From a checkpoint of a small autoregressive pixel model.
Data: trained on photos of plants and fungi (iNaturalist), 45211 training examples, 57.2 epochs.
Rows from block 2, named by matrix and row number. Rows with one number belong to one attention dimension. Each number is 200 + 40 x the weight over the matrix's rms, rounded and kept within 0 to 999. All counts start at 0.
# v: attention query, key and value (stacked) (model.blocks.2.attn.qkv.weight, 768x256, the v third), inputs 0-255
# proj: attention output (model.blocks.2.attn.proj.weight, 256x256, transposed), outputs 0-255
v.193,231,175,241,160,273,209,102,223,205,216,206,209,214,212,165,180,286,152,189,130,171,257,243,212,191,222,244,204,218,252,205,169,219,239,231,164,125,229,222,211,193,181,206,242,180,139,121,223,195,211,182,170,252,179,164,216,211,256,202,260,238,98,152,195,238,161,227,182,200,236,152,222,189,190,176,173,232,230,226,165,242,324,187,272,264,163,203,195,252,283,223,312,185,220,207,189,194,218,224,158,154,196,222,302,260,179,282,157,201,203,193,204,189,185,212,125,177,163,152,197,191,208,155,245,230,166,249,128,153,213,201,127,173,194,211,273,220,227,212,273,173,278,204,215,264,236,255,245,249,178,233,192,206,180,193,217,111,215,193,188,205,157,204,186,219,157,205,257,206,159,191,157,220,210,133,222,268,248,205,173,140,236,190,262,226,176,178,153,147,278,189,170,283,123,180,207,193,231,180,264,222,213,271,232,178,105,169,207,164,198,207,140,200,210,109,190,231,216,156,152,188,143,184,209,133,279,207,148,190,207,214,183,180,244,293,170,199,220,221,229,190,177,90,259,121,179,195,143,165,182,190,209,205,118,213,166
proj.193,261,243,179,264,166,157,303,222,178,214,210,179,222,194,168,216,184,226,209,266,177,110,190,235,181,238,185,158,210,187,135,219,228,157,118,198,271,190,181,138,214,178,159,201,244,252,244,187,241,160,177,145,101,207,195,241,211,229,175,140,149,235,244,153,161,238,219,188,208,183,225,181,239,200,218,130,202,106,165,198,171,220,275,146,101,252,218,186,176,140,209,119,230,172,162,150,208,173,198,184,224,173,231,99,102,188,167,205,192,171,153,166,225,196,191,233,245,212,219,222,264,168,205,191,178,196,162,264,219,210,183,271,182,168,212,197,124,140,222,193,205,167,207,183,159,172,125,160,205,198,254,213,296,222,158,251,201,159,216,230,180,182,193,214,189,287,175,220,134,226,169,242,226,200,216,205,185,159,238,154,208,114,170,154,152,199,239,245,225,192,198,225,158,203,229,146,247,152,241,144,195,217,171,198,155,255,257,158,179,184,165,275,272,226,259,163,221,232,215,228,284,260,273,150,284,109,205,208,166,185,246,175,240,216,235,218,184,206,200,153,179,175,289,170,240,254,189,224,266,179,232,210,269,192,190,196
v.194,266,169,115,191,217,141,223,231,225,236,230,242,229,155,174,226,168,148,175,158,206,195,158,226,221,201,246,234,200,205,261,182,215,197,217,194,149,195,159,184,136,210,208,177,109,234,208,96,201,238,180,203,249,212,271,238,219,272,231,148,293,166,114,179,236,136,110,260,141,217,226,261,199,213,205,173,242,150,127,194,138,190,300,258,266,228,197,226,182,188,176,204,163,166,118,217,263,221,145,146,226,193,143,154,190,133,223,195,176,140,197,228,195,233,148,162,158,196,202,138,163,135,179,182,215,111,190,174,159,234,186,216,154,242,261,202,243,227,163,197,272,234,310,207,241,152,182,219,168,185,213,182,201,260,215,269,214,184,285,119,206,266,176,255,178,219,158,257,267,221,218,218,256,223,196,194,185,127,222,213,190,214,161,144,255,310,191,210,202,210,176,235,128,135,202,180,248,178,191,233,218,180,235,206,207,243,217,248,263,202,231,227,235,256,175,129,221,222,221,190,258,231,158,242,263,196,145,134,170,185,260,227,210,220,164,298,182,213,189,153,239,252,140,161,163,261,242,246,161,227,143,200,127,268,205,225
proj.194,208,224,260,217,214,215,194,197,180,176,141,200,206,257,230,239,251,230,238,222,222,191,259,264,184,199,245,185,233,209,183,233,222,176,202,178,224,195,152,222,199,215,211,234,221,178,202,244,261,196,249,217,130,190,147,214,174,206,243,252,134,235,214,156,192,203,277,170,239,243,147,168,197,185,176,221,183,219,327,238,271,235,80,67,130,213,205,149,177,248,216,203,241,233,231,141,210,204,198,290,195,194,218,289,240,196,185,224,144,258,179,176,254,205,227,81,272,118,208,149,166,239,185,230,231,212,256,253,221,223,252,163,200,169,192,242,177,124,219,157,133,137,240,211,156,256,237,132,201,178,180,225,167,140,154,200,176,188,182,203,156,153,218,223,237,267,254,156,163,150,209,115,120,212,182,183,232,246,199,196,194,83,262,212,231,220,236,211,213,129,253,210,192,212,231,196,157,222,192,231,176,228,181,143,234,196,199,156,117,172,181,204,148,211,191,246,227,276,199,215,138,196,235,135,205,213,264,250,214,208,176,253,232,251,165,123,182,238,177,202,128,155,194,222,232,162,228,253,222,197,253,205,298,185,258,148
v.195,140,200,182,157,179,217,221,213,270,149,201,170,198,220,246,208,204,205,196,173,213,213,137,170,232,191,245,170,177,125,210,249,167,203,192,191,245,182,242,192,244,193,194,142,189,194,270,301,152,208,211,219,256,255,146,112,228,253,213,169,188,138,108,173,154,210,131,202,147,157,186,231,246,205,288,239,220,253,186,144,145,239,264,183,217,218,152,182,210,185,304,223,146,233,202,176,145,153,220,171,108,150,125,200,139,135,129,191,177,215,240,237,131,177,181,252,302,143,244,242,213,185,190,201,201,243,172,195,204,177,195,154,250,203,217,122,209,323,201,166,205,180,219,167,189,218,181,201,163,264,153,255,218,228,246,139,122,195,212,257,206,238,289,104,223,254,238,233,233,156,96,104,117,148,110,134,155,177,180,192,221,241,215,157,167,227,184,182,264,172,164,248,235,174,236,226,230,247,252,156,172,140,175,167,217,186,209,184,246,226,237,149,149,240,150,272,190,182,174,205,213,246,236,161,241,175,277,165,271,178,296,214,204,148,211,170,170,221,154,209,195,191,229,253,174,225,188,236,174,248,216,183,315,236,166,218
proj.195,240,181,171,220,228,204,169,234,182,233,180,164,199,135,217,153,224,197,223,274,250,208,221,219,175,180,197,236,220,180,262,138,154,208,185,197,181,163,222,153,189,198,210,276,234,180,248,151,163,179,218,178,143,161,345,190,165,149,265,195,201,257,234,180,304,154,270,210,231,227,195,172,210,194,127,224,163,179,129,171,210,243,162,302,187,201,188,234,223,137,70,203,291,177,181,230,221,207,204,205,324,205,245,192,252,299,183,276,237,200,191,162,188,251,217,199,131,266,160,161,189,215,203,239,146,246,249,218,122,212,195,203,174,242,239,228,214,134,144,190,183,222,190,227,197,103,224,234,195,182,222,139,181,234,200,218,215,223,169,148,185,176,98,193,195,189,214,106,229,151,212,214,226,267,183,225,210,179,169,191,192,173,167,233,177,168,187,234,188,227,239,180,191,210,213,177,205,231,188,191,289,299,258,207,198,141,182,214,161,230,122,187,123,216,207,166,153,193,177,201,214,193,141,236,189,252,176,241,265,155,161,143,194,152,178,207,207,161,194,226,157,201,143,175,214,169,216,103,269,217,212,135,116,187,282,160
v.196,191,255,136,174,104,152,149,259,201,231,108,186,237,124,234,275,254,254,277,206,236,238,125,151,179,231,191,211,174,238,224,163,176,195,162,214,146,236,159,128,185,226,188,263,164,254,224,154,200,238,213,205,212,148,194,153,170,225,191,182,216,153,225,246,236,178,264,199,212,231,219,197,274,193,287,196,107,245,151,217,223,207,220,242,175,280,183,183,168,236,155,162,186,232,254,202,169,151,185,196,152,169,149,252,157,202,78,131,215,203,157,214,171,266,213,169,142,186,226,179,203,243,138,179,198,155,193,144,197,218,124,216,143,188,233,230,201,260,188,146,201,239,219,202,263,166,235,280,244,142,116,131,165,219,255,220,154,186,215,169,173,157,193,196,186,150,174,209,140,207,130,263,232,236,198,204,167,198,216,169,189,206,257,266,129,234,156,159,219,234,177,248,174,269,216,200,163,219,217,248,185,233,208,226,172,188,216,211,159,270,211,264,194,177,276,266,186,258,189,245,156,146,215,198,154,220,193,153,166,242,181,211,165,255,244,176,194,179,209,195,230,238,200,237,185,163,230,273,228,236,162,145,218,193,250,190
proj.196,221,223,181,211,231,269,242,160,188,144,235,218,163,211,250,151,176,109,182,245,161,190,274,247,215,230,213,187,175,250,158,210,213,184,224,164,236,187,160,200,171,190,253,205,219,204,195,199,222,209,232,145,212,187,202,249,263,170,197,209,235,257,210,214,148,189,178,241,210,179,197,137,150,251,160,238,205,212,247,163,218,187,235,192,221,167,178,219,231,147,154,228,216,161,186,200,208,235,115,183,137,264,217,154,174,204,264,199,163,272,207,184,233,180,192,217,208,166,206,263,235,199,242,145,224,268,267,275,195,217,259,251,180,184,164,202,198,142,146,261,227,187,228,203,170,209,175,184,196,281,260,223,232,200,143,179,202,197,220,187,213,212,211,192,239,169,206,225,245,144,229,139,184,179,173,173,238,214,252,215,195,211,154,122,216,194,270,199,194,157,214,172,241,188,119,196,212,167,250,141,225,132,205,118,152,202,183,203,125,154,197,246,189,227,142,132,230,184,145,212,277,276,218,185,187,184,213,159,237,195,233,142,199,194,232,197,164,182,230,187,226,191,216,161,204,262,150,123,211,224,242,224,180,229,202,176
v.197,216,178,242,234,136,183,234,202,156,144,202,152,149,203,258,159,236,253,197,195,208,154,231,265,184,211,123,193,260,179,219,171,199,179,183,255,189,178,178,227,273,210,201,207,213,190,212,195,112,225,229,206,179,191,266,152,166,164,254,238,241,269,184,144,215,195,120,231,217,227,149,182,205,179,148,263,170,153,84,140,193,152,216,196,202,257,236,218,296,176,252,137,216,190,230,140,295,142,198,162,229,197,191,237,116,166,214,241,231,167,183,229,216,235,244,215,270,202,220,221,217,207,187,215,190,266,202,166,128,239,176,178,185,178,185,211,244,225,232,205,241,238,201,233,258,185,196,143,129,234,256,320,181,147,126,209,204,220,239,137,167,151,205,218,215,195,240,178,160,161,239,152,309,236,219,266,177,134,175,234,232,198,170,276,216,235,135,226,218,191,152,207,209,107,166,208,123,155,212,168,233,188,202,170,208,187,176,257,193,271,167,198,219,142,248,224,224,275,189,227,235,157,219,245,290,259,244,182,203,176,192,208,193,204,140,218,175,195,188,229,154,227,136,185,209,142,216,159,166,130,196,216,163,259,249,197
proj.197,170,231,203,160,238,232,148,194,258,206,278,208,206,173,175,253,225,184,176,268,206,226,180,164,184,192,207,163,158,201,249,226,187,234,242,173,168,223,213,209,124,203,245,239,167,239,150,171,194,163,180,208,226,234,132,257,181,147,171,145,166,191,181,247,129,207,211,174,183,222,196,193,158,155,229,191,239,231,274,177,271,243,182,198,185,180,140,209,133,207,170,141,205,255,191,220,140,248,212,228,180,161,248,201,317,191,190,195,89,190,257,162,199,166,210,220,156,180,210,213,233,212,168,200,243,168,173,191,276,170,237,165,236,213,227,214,189,210,247,199,207,212,165,203,204,211,227,270,204,158,167,168,259,243,248,191,191,183,202,274,270,209,195,254,146,142,150,251,212,210,239,133,153,110,163,205,259,287,226,216,153,143,240,204,171,209,255,185,176,198,256,269,248,247,224,221,167,239,183,253,186,234,135,216,219,222,176,139,212,178,255,206,214,185,195,137,176,153,224,181,193,242,138,185,180,188,136,161,252,186,232,218,193,122,247,169,226,171,199,157,199,200,178,220,221,254,204,171,233,226,186,237,146,144,203,234
v.198,184,159,93,136,199,268,254,154,224,234,126,131,199,203,193,126,246,208,284,156,207,189,133,175,211,195,236,179,192,183,241,182,241,161,184,167,189,177,169,151,244,187,250,166,155,263,160,202,231,200,150,208,200,172,175,202,193,252,124,272,125,183,242,143,275,177,240,223,251,184,165,210,196,190,214,222,242,219,221,201,292,269,213,256,192,214,206,225,140,210,277,154,222,253,204,153,220,153,262,244,179,204,213,145,110,215,163,169,246,226,232,128,161,250,235,212,178,286,52,189,199,212,226,181,220,196,227,175,202,265,201,210,214,242,243,238,202,177,218,244,232,235,161,188,167,215,191,235,242,179,222,127,187,209,296,269,204,255,266,207,213,203,207,197,167,209,236,216,227,151,245,186,148,164,175,202,245,149,164,135,249,237,215,151,203,202,151,155,190,192,130,222,249,157,188,246,221,153,173,208,256,217,166,133,155,146,266,183,262,171,153,254,217,229,195,236,239,200,184,224,140,147,240,212,212,224,202,250,142,213,206,152,153,155,145,252,187,151,257,175,146,193,143,171,209,157,192,238,163,145,245,286,209,179,173,226
proj.198,183,169,262,228,196,145,154,194,175,187,199,235,241,270,234,163,250,136,218,230,194,205,265,215,126,165,167,177,211,172,220,213,189,212,140,225,187,216,214,168,215,259,153,178,210,98,193,248,242,243,252,170,204,217,226,165,223,127,259,191,263,202,163,180,202,268,207,194,161,179,192,188,221,193,183,211,168,197,225,187,199,191,170,181,216,202,159,182,242,202,159,255,181,105,199,244,234,234,222,89,205,238,187,248,245,217,220,265,111,175,155,268,248,186,184,200,129,189,263,177,223,200,248,226,262,208,219,216,185,157,162,187,146,155,186,161,253,263,192,152,183,166,201,240,300,174,272,184,203,203,236,195,209,218,108,136,178,149,196,179,197,211,162,142,254,222,194,173,211,205,227,182,251,212,198,191,215,200,192,177,106,164,184,253,183,238,221,182,228,210,232,187,125,206,223,150,172,225,225,145,185,124,258,260,187,192,205,224,161,203,250,207,253,139,143,125,176,221,218,128,240,235,162,179,174,164,224,135,232,240,188,208,188,184,212,128,170,185,188,234,259,129,276,159,121,229,204,160,135,191,170,92,198,212,169,244
v.199,194,213,136,203,199,232,238,181,195,245,203,165,162,189,166,207,172,184,131,194,185,169,121,201,202,258,230,268,223,217,169,219,145,199,119,180,158,272,156,199,213,171,311,254,226,179,195,182,202,232,250,220,253,162,224,142,238,176,103,162,189,171,259,213,199,214,205,192,196,246,259,153,194,178,183,228,280,217,238,191,184,180,175,118,182,229,173,224,197,214,161,231,260,143,297,192,159,239,199,164,225,238,164,240,204,223,203,213,141,205,206,202,213,222,215,224,242,218,123,190,259,169,170,203,192,272,155,230,217,169,245,295,302,171,219,113,103,135,259,198,229,122,156,212,207,204,238,297,245,190,223,210,248,206,229,214,223,241,148,197,246,189,177,174,214,239,210,250,244,165,192,187,209,190,216,258,167,166,226,194,225,91,173,232,177,174,142,226,127,138,261,209,148,212,152,221,263,176,235,206,154,131,188,206,241,194,172,154,270,183,220,198,203,234,164,218,166,197,211,235,160,299,210,238,222,184,214,125,158,222,185,155,131,163,255,245,212,253,216,252,172,228,180,136,218,196,177,216,242,149,179,233,168,219,202,146
proj.199,188,204,299,208,246,163,201,220,161,155,150,200,200,219,168,229,159,211,218,182,239,238,263,146,254,161,253,152,204,196,207,145,230,184,238,227,220,220,170,216,196,241,176,169,172,198,190,238,182,215,218,186,176,197,196,227,183,216,255,249,217,212,163,172,220,163,212,247,221,157,186,202,270,173,201,210,155,170,266,179,242,232,216,266,210,199,209,152,212,214,195,204,139,180,162,208,256,148,218,172,201,224,168,193,145,167,180,159,241,189,174,195,196,188,199,209,167,224,260,182,170,244,217,179,221,143,282,193,168,200,182,201,170,256,188,243,233,286,164,130,153,227,239,164,200,175,213,156,176,255,226,167,187,206,164,162,230,129,251,187,210,209,198,248,259,209,267,161,208,224,245,299,185,268,209,195,241,219,221,181,152,237,181,217,227,221,206,191,193,212,184,221,226,175,261,202,156,197,160,173,178,233,185,171,175,185,167,271,134,223,134,190,227,135,238,173,229,246,190,152,233,159,249,138,195,147,177,223,132,182,193,166,241,277,98,162,221,235,217,149,235,235,204,239,116,167,262,151,171,196,146,183,220,173,220,202
v.200,218,216,206,239,189,208,231,154,150,232,146,242,210,168,183,194,233,289,156,227,210,201,277,216,167,137,250,235,195,126,187,145,178,243,190,212,242,75,225,137,184,246,255,217,192,190,198,208,225,175,212,200,279,204,171,280,138,189,191,187,185,252,200,147,172,169,242,221,193,248,174,177,323,213,198,183,217,210,179,198,249,144,131,216,218,168,199,322,245,204,255,221,193,161,219,259,236,242,225,229,221,261,190,212,236,222,152,189,175,188,168,237,231,310,163,219,185,240,135,205,174,206,139,204,244,241,139,201,209,148,172,184,206,106,201,268,86,121,158,135,114,238,273,213,214,143,157,226,185,160,259,222,184,259,157,153,161,190,219,224,228,146,194,199,155,177,163,179,226,212,109,152,213,240,152,242,190,266,198,239,196,208,173,131,269,223,134,291,279,234,183,227,210,243,150,283,141,104,187,159,242,198,172,210,162,225,209,212,161,178,156,173,164,205,218,221,258,186,215,210,232,239,254,222,236,196,166,194,158,170,142,171,125,242,227,205,244,212,156,169,225,196,204,188,134,207,234,200,241,228,263,226,269,300,218,179
proj.200,116,155,172,227,217,226,192,258,200,145,255,216,211,254,210,230,150,122,208,207,219,247,109,239,293,328,164,135,209,228,132,274,245,136,181,164,148,286,117,228,192,195,157,169,220,236,189,162,244,261,212,284,141,182,248,204,322,232,179,187,196,130,205,180,142,217,166,205,177,138,167,215,141,234,196,247,189,195,301,141,162,243,239,144,156,211,226,118,186,244,122,195,200,195,205,200,179,155,174,163,122,178,212,174,213,159,142,158,195,243,222,177,225,207,240,250,208,165,267,210,159,208,221,188,150,243,272,218,217,222,232,232,203,287,181,198,276,283,216,156,208,178,161,175,229,229,235,261,185,214,130,169,224,164,230,217,259,228,281,211,177,251,204,231,256,223,232,223,167,198,256,238,217,179,226,196,216,188,207,157,166,212,165,240,147,157,350,213,148,201,212,151,219,199,161,199,223,288,213,169,181,180,234,199,215,214,200,225,258,128,257,241,227,175,228,208,166,255,145,145,131,212,210,196,132,242,252,195,210,205,202,246,173,245,134,191,155,144,262,241,224,226,218,181,264,235,198,196,148,200,201,193,193,229,159,210
v.201,218,188,222,147,168,283,230,295,170,160,193,169,205,146,180,189,183,153,152,138,256,262,215,232,239,184,248,188,286,149,202,161,121,198,229,236,243,137,148,240,184,216,209,194,189,256,252,198,243,224,158,127,228,175,218,227,250,267,169,180,264,185,139,204,237,275,170,205,168,225,256,235,269,236,228,221,210,203,173,215,209,187,195,158,191,179,128,216,185,180,209,107,207,226,174,203,224,209,197,186,223,209,241,198,231,266,172,203,215,178,178,213,230,203,227,178,284,203,176,272,262,203,239,189,274,162,217,150,253,135,183,205,224,141,305,255,193,153,167,234,140,159,163,202,167,199,258,183,246,214,298,242,160,171,205,218,161,246,251,171,236,210,204,170,149,209,205,238,200,135,222,189,225,224,198,193,266,215,208,234,201,182,201,231,192,130,211,170,239,213,118,231,276,196,177,228,154,138,163,261,180,255,166,215,204,238,115,257,230,204,180,267,206,193,164,180,258,203,281,246,198,186,137,247,190,165,221,237,177,199,209,237,232,218,179,235,160,144,215,206,184,222,202,134,170,223,108,132,192,218,135,160,211,166,159,235
proj.201,191,184,287,172,168,203,139,141,192,253,234,185,172,221,314,217,226,207,252,267,176,173,187,160,164,163,155,234,179,256,185,223,239,129,187,172,175,294,215,193,246,261,214,223,238,178,215,188,230,217,237,345,153,251,196,176,157,160,195,221,198,210,250,242,99,196,158,217,212,227,176,234,114,203,177,199,203,253,245,201,183,267,161,207,216,146,273,233,230,235,173,235,210,164,215,175,190,210,225,181,158,199,161,181,215,163,208,191,167,173,242,199,223,201,220,236,204,178,187,175,193,245,207,158,139,213,257,183,160,261,268,164,248,204,184,153,193,249,257,178,223,174,272,255,257,229,117,264,212,243,101,177,244,255,250,195,206,141,225,248,178,197,211,243,212,162,211,181,210,229,221,218,230,231,240,246,122,261,221,182,177,217,186,155,213,269,186,188,147,245,257,152,133,225,237,190,210,236,274,160,161,258,200,217,147,252,233,112,199,193,169,189,146,206,248,165,173,197,142,145,153,263,176,161,165,248,193,202,198,153,157,241,165,184,171,193,233,235,136,160,236,121,209,228,290,268,217,223,231,197,243,226,206,178,197,213
v.202,174,212,203,174,236,296,153,227,191,194,243,224,172,210,256,179,256,215,154,228,190,145,190,243,195,166,192,166,211,205,152,280,204,167,173,203,180,145,221,195,148,160,180,261,210,159,184,219,240,119,309,221,128,196,234,289,212,163,160,178,152,158,214,244,224,207,268,194,227,196,221,155,147,232,86,251,241,222,274,231,162,208,191,255,203,166,179,212,265,199,210,213,191,194,208,225,207,230,189,167,288,180,171,169,146,171,191,177,231,168,183,199,235,249,256,234,261,146,115,173,89,249,173,192,150,159,158,197,258,250,190,169,230,269,154,233,204,162,188,226,219,221,207,269,235,141,159,187,226,217,182,250,121,197,220,138,133,217,209,201,166,185,204,163,262,178,196,209,237,268,251,231,144,171,139,217,212,214,193,204,175,183,192,142,188,140,207,263,209,235,247,182,148,271,209,241,216,262,191,132,150,200,265,221,248,184,108,217,157,199,194,196,228,214,124,170,205,223,164,217,223,176,169,230,241,261,244,191,264,192,220,182,196,206,207,198,176,153,230,195,191,165,201,225,204,188,284,186,267,211,135,152,220,132,208,194
proj.202,177,200,156,190,232,167,180,239,296,180,167,259,166,154,156,206,163,168,196,180,177,268,165,235,239,264,196,216,182,252,202,194,209,222,201,231,219,209,151,174,237,182,241,148,256,298,230,146,170,255,127,167,229,177,224,174,193,247,201,181,179,245,174,168,181,258,135,182,151,248,189,276,213,167,266,147,231,189,89,171,178,180,237,215,197,260,203,223,197,210,192,151,164,243,193,179,177,259,164,242,163,217,206,220,231,199,228,172,185,256,208,167,136,188,127,198,199,163,227,220,239,146,246,187,221,185,200,158,252,164,168,243,196,199,240,172,211,266,134,211,205,208,199,145,140,208,180,235,180,121,235,186,269,255,229,176,158,207,149,247,215,190,164,282,135,249,164,218,181,236,194,206,227,226,273,168,246,205,193,254,245,229,214,214,173,296,239,181,201,236,142,217,227,125,217,162,188,201,211,209,220,195,218,225,190,200,262,184,229,176,166,209,250,172,298,273,201,226,207,168,164,191,234,180,200,201,252,170,135,175,142,220,210,232,200,221,190,185,139,250,189,249,168,183,243,176,146,244,203,167,220,243,154,203,180,161
v.203,195,237,176,188,214,146,201,212,199,205,196,190,217,105,257,136,174,249,146,207,156,144,160,266,251,228,227,126,189,148,234,205,158,209,235,245,188,192,180,261,142,217,179,239,158,209,230,202,260,202,209,180,220,184,148,255,162,111,190,179,200,134,154,190,214,161,212,166,168,243,258,205,182,225,208,232,223,224,205,99,216,185,215,234,206,152,192,212,203,172,168,197,261,148,245,184,250,263,155,166,197,140,225,149,224,164,126,240,218,157,195,167,139,258,169,217,237,244,172,163,184,147,256,206,166,248,232,204,174,188,241,212,237,131,151,195,120,174,229,258,244,168,134,142,225,190,170,269,188,258,186,189,157,216,144,202,160,150,117,177,218,229,215,278,195,208,248,215,228,219,223,225,206,233,203,217,202,232,176,182,200,174,241,192,162,253,205,183,224,259,189,96,137,255,236,131,203,243,196,141,253,181,180,217,136,263,183,200,253,226,124,258,257,140,200,168,222,233,235,237,138,224,266,270,219,181,194,237,181,270,149,125,179,186,201,309,254,218,149,228,147,233,209,236,182,235,191,164,173,248,244,201,156,182,180,193
proj.203,144,188,167,153,213,207,173,182,232,219,192,278,163,303,180,263,281,178,260,141,164,196,307,171,177,222,169,230,222,260,156,247,218,150,160,168,141,148,168,195,217,199,173,221,201,228,180,225,195,208,126,237,221,233,222,182,224,262,219,217,254,211,194,206,213,239,144,215,148,168,164,139,172,146,271,179,192,234,193,250,138,188,172,116,186,206,200,216,230,183,234,201,171,187,197,208,209,153,285,190,206,230,182,221,187,213,230,129,164,263,185,216,171,127,167,169,171,176,240,190,185,193,197,237,210,157,178,208,232,187,202,204,176,252,244,135,244,162,163,185,157,237,245,262,214,209,189,150,223,224,182,199,204,195,204,196,204,199,245,221,231,153,209,196,227,235,163,202,159,224,187,166,219,148,245,198,200,165,237,214,189,246,182,133,188,150,272,171,200,108,148,213,277,154,189,241,136,194,158,250,134,147,230,171,163,201,199,191,195,166,181,190,143,230,157,205,115,176,168,182,196,187,215,152,236,253,200,139,208,176,172,246,181,206,201,126,155,183,198,177,275,199,195,172,229,166,164,236,172,214,172,202,194,219,167,168
v.204,212,225,166,182,216,198,243,154,201,188,215,174,239,169,223,249,178,188,221,183,174,205,222,192,204,182,196,215,206,199,247,156,248,176,220,229,174,171,183,147,144,160,176,322,151,165,145,197,249,230,157,185,153,251,161,238,227,134,271,172,159,230,193,183,263,231,164,270,153,154,178,209,160,200,237,203,230,192,244,213,279,129,247,145,135,259,158,136,181,201,179,186,210,200,115,151,241,78,163,234,231,278,131,193,156,177,185,141,181,190,186,170,216,232,184,199,119,194,207,188,208,143,161,219,186,179,234,185,93,184,210,119,222,184,211,199,183,267,229,175,213,160,111,267,218,182,176,243,206,234,248,227,141,242,235,255,186,195,190,167,188,261,247,192,190,180,181,252,147,210,229,198,118,179,209,155,180,224,137,170,208,226,127,234,219,212,198,175,170,201,165,212,151,183,231,272,112,239,194,225,265,203,289,207,181,233,128,223,229,167,218,213,152,204,231,212,214,149,219,222,144,200,192,231,150,159,169,141,146,147,184,247,210,207,203,162,155,184,269,177,256,259,258,239,205,197,234,219,114,213,238,177,242,140,120,251
proj.204,202,181,152,239,231,233,127,161,215,231,195,234,135,250,187,207,218,191,181,200,207,228,248,219,168,207,147,236,195,196,166,231,185,241,146,224,153,216,199,208,190,245,226,159,272,199,208,236,219,181,195,216,250,104,231,183,223,310,251,276,267,165,169,221,159,236,214,162,245,222,205,202,192,212,212,206,178,181,212,242,158,276,201,220,264,154,226,252,220,191,207,151,166,228,229,235,177,279,214,108,161,224,224,134,247,209,245,240,189,181,216,220,173,213,207,211,215,158,202,228,214,231,185,224,204,190,219,236,190,184,188,262,156,212,204,231,204,77,149,221,167,316,220,217,181,245,195,88,144,169,166,180,224,166,82,197,229,187,289,190,191,146,175,206,184,281,242,163,266,180,203,175,250,218,172,208,236,215,221,228,174,132,234,131,172,248,195,220,199,118,211,178,183,178,131,156,248,224,214,183,235,187,122,170,198,188,238,184,222,246,233,237,213,206,141,225,197,198,143,192,194,184,165,198,198,196,195,227,220,268,254,213,190,183,260,185,206,225,129,140,187,109,195,168,171,247,225,167,247,220,186,214,177,190,202,138
v.205,165,186,155,213,210,182,179,177,205,177,260,229,217,247,183,229,203,184,172,225,273,257,215,199,176,182,271,175,255,206,185,170,154,226,186,188,187,255,175,209,181,162,188,210,263,158,216,179,266,220,213,199,293,244,173,158,174,203,163,205,177,213,203,259,177,160,202,183,238,212,119,196,265,257,104,223,184,245,224,153,187,148,158,209,259,118,183,201,103,246,112,197,211,234,277,165,231,159,230,145,177,186,243,213,230,244,162,240,225,144,211,93,113,236,191,204,197,245,166,195,168,158,130,228,226,232,130,224,198,307,205,186,276,189,203,240,211,175,187,210,201,164,208,194,133,178,226,279,256,213,159,209,181,190,156,168,250,199,174,149,269,218,194,191,220,182,139,189,178,180,239,205,264,183,153,181,161,185,194,225,164,183,237,259,193,171,157,186,206,198,194,203,144,252,152,155,197,169,158,180,230,203,212,190,116,187,184,211,134,224,266,184,203,229,259,107,176,239,193,266,166,126,230,170,232,207,169,178,225,184,238,211,170,241,140,243,217,194,94,266,235,282,227,240,150,232,168,204,239,143,203,184,241,157,127,221
proj.205,206,238,310,191,183,191,217,200,165,232,196,171,232,110,186,137,227,140,159,145,169,208,170,131,184,133,133,196,265,182,237,275,198,200,207,209,208,176,183,156,220,232,201,229,202,178,178,224,197,208,247,317,134,171,196,193,188,193,234,195,188,216,245,189,240,274,186,252,171,184,288,232,127,153,319,200,211,187,213,188,177,205,186,155,194,249,180,160,284,166,262,185,149,185,169,222,154,174,187,220,194,237,102,181,203,209,200,157,161,205,214,289,198,176,231,247,211,171,245,199,213,195,231,197,254,220,209,177,159,168,224,152,216,227,219,151,195,233,199,197,176,177,141,187,239,213,220,159,158,212,229,195,213,214,255,254,252,167,159,215,191,179,232,139,201,152,199,254,241,252,195,193,160,168,205,165,217,167,137,177,214,216,139,145,181,201,220,195,147,184,210,220,221,220,247,259,263,198,203,266,170,208,223,251,257,229,173,240,208,149,186,214,229,131,141,256,218,206,242,184,206,189,219,202,220,220,222,181,211,205,168,255,178,170,198,134,160,211,299,49,237,155,159,197,243,165,211,207,152,242,214,200,149,234,271,193
v.206,206,202,204,85,164,206,200,151,182,249,281,214,194,245,208,206,140,222,246,173,173,271,199,190,207,207,283,217,261,147,202,176,197,271,189,172,105,236,154,110,262,291,187,110,205,199,175,170,123,136,231,253,212,198,146,211,168,268,178,188,204,191,200,254,192,216,183,234,150,170,180,226,195,223,152,185,213,235,51,190,204,196,247,248,142,235,211,250,229,208,217,175,133,205,211,188,227,164,165,239,120,193,192,226,157,188,201,183,171,261,178,248,233,231,163,159,209,244,192,179,172,130,263,199,140,217,165,274,269,236,217,248,213,209,259,311,126,195,181,153,137,198,248,154,250,225,203,202,162,226,191,255,200,193,236,229,241,217,234,182,211,229,219,192,263,172,164,171,218,244,242,198,198,180,207,200,215,219,99,135,244,172,245,195,210,264,131,84,191,184,277,141,245,199,223,222,268,193,217,222,249,213,119,225,218,213,205,184,145,254,244,167,229,143,112,172,117,152,208,199,137,216,221,204,233,177,226,137,164,262,264,160,126,220,272,157,182,183,221,201,231,195,251,209,232,207,145,223,233,164,302,259,179,147,155,266
proj.206,196,174,198,291,207,186,224,185,202,162,187,179,180,135,210,176,285,209,229,281,211,166,191,154,177,137,185,161,194,201,202,217,207,151,203,218,241,195,210,207,147,202,171,240,225,185,245,249,276,181,171,175,177,181,233,191,263,198,186,202,120,253,253,121,254,190,164,172,251,243,261,194,199,186,197,231,191,247,247,232,205,241,218,192,216,170,213,157,182,211,252,204,184,189,210,234,162,232,246,115,251,217,224,196,247,223,185,278,233,131,157,119,166,231,184,146,195,160,218,236,213,203,105,219,258,202,185,208,211,245,176,189,173,188,197,127,187,139,251,289,188,147,181,254,184,208,224,140,229,228,254,99,188,224,132,184,94,172,196,191,168,215,200,193,172,210,167,263,230,151,183,173,208,281,195,157,149,172,249,190,160,212,163,178,220,184,225,241,225,168,134,189,203,176,198,208,184,199,175,170,211,197,223,235,161,232,237,230,188,239,195,180,143,254,236,246,271,238,158,229,258,192,207,187,145,197,205,157,242,154,163,258,247,171,147,212,216,162,260,188,163,214,205,183,167,208,298,219,123,232,190,210,220,203,201,184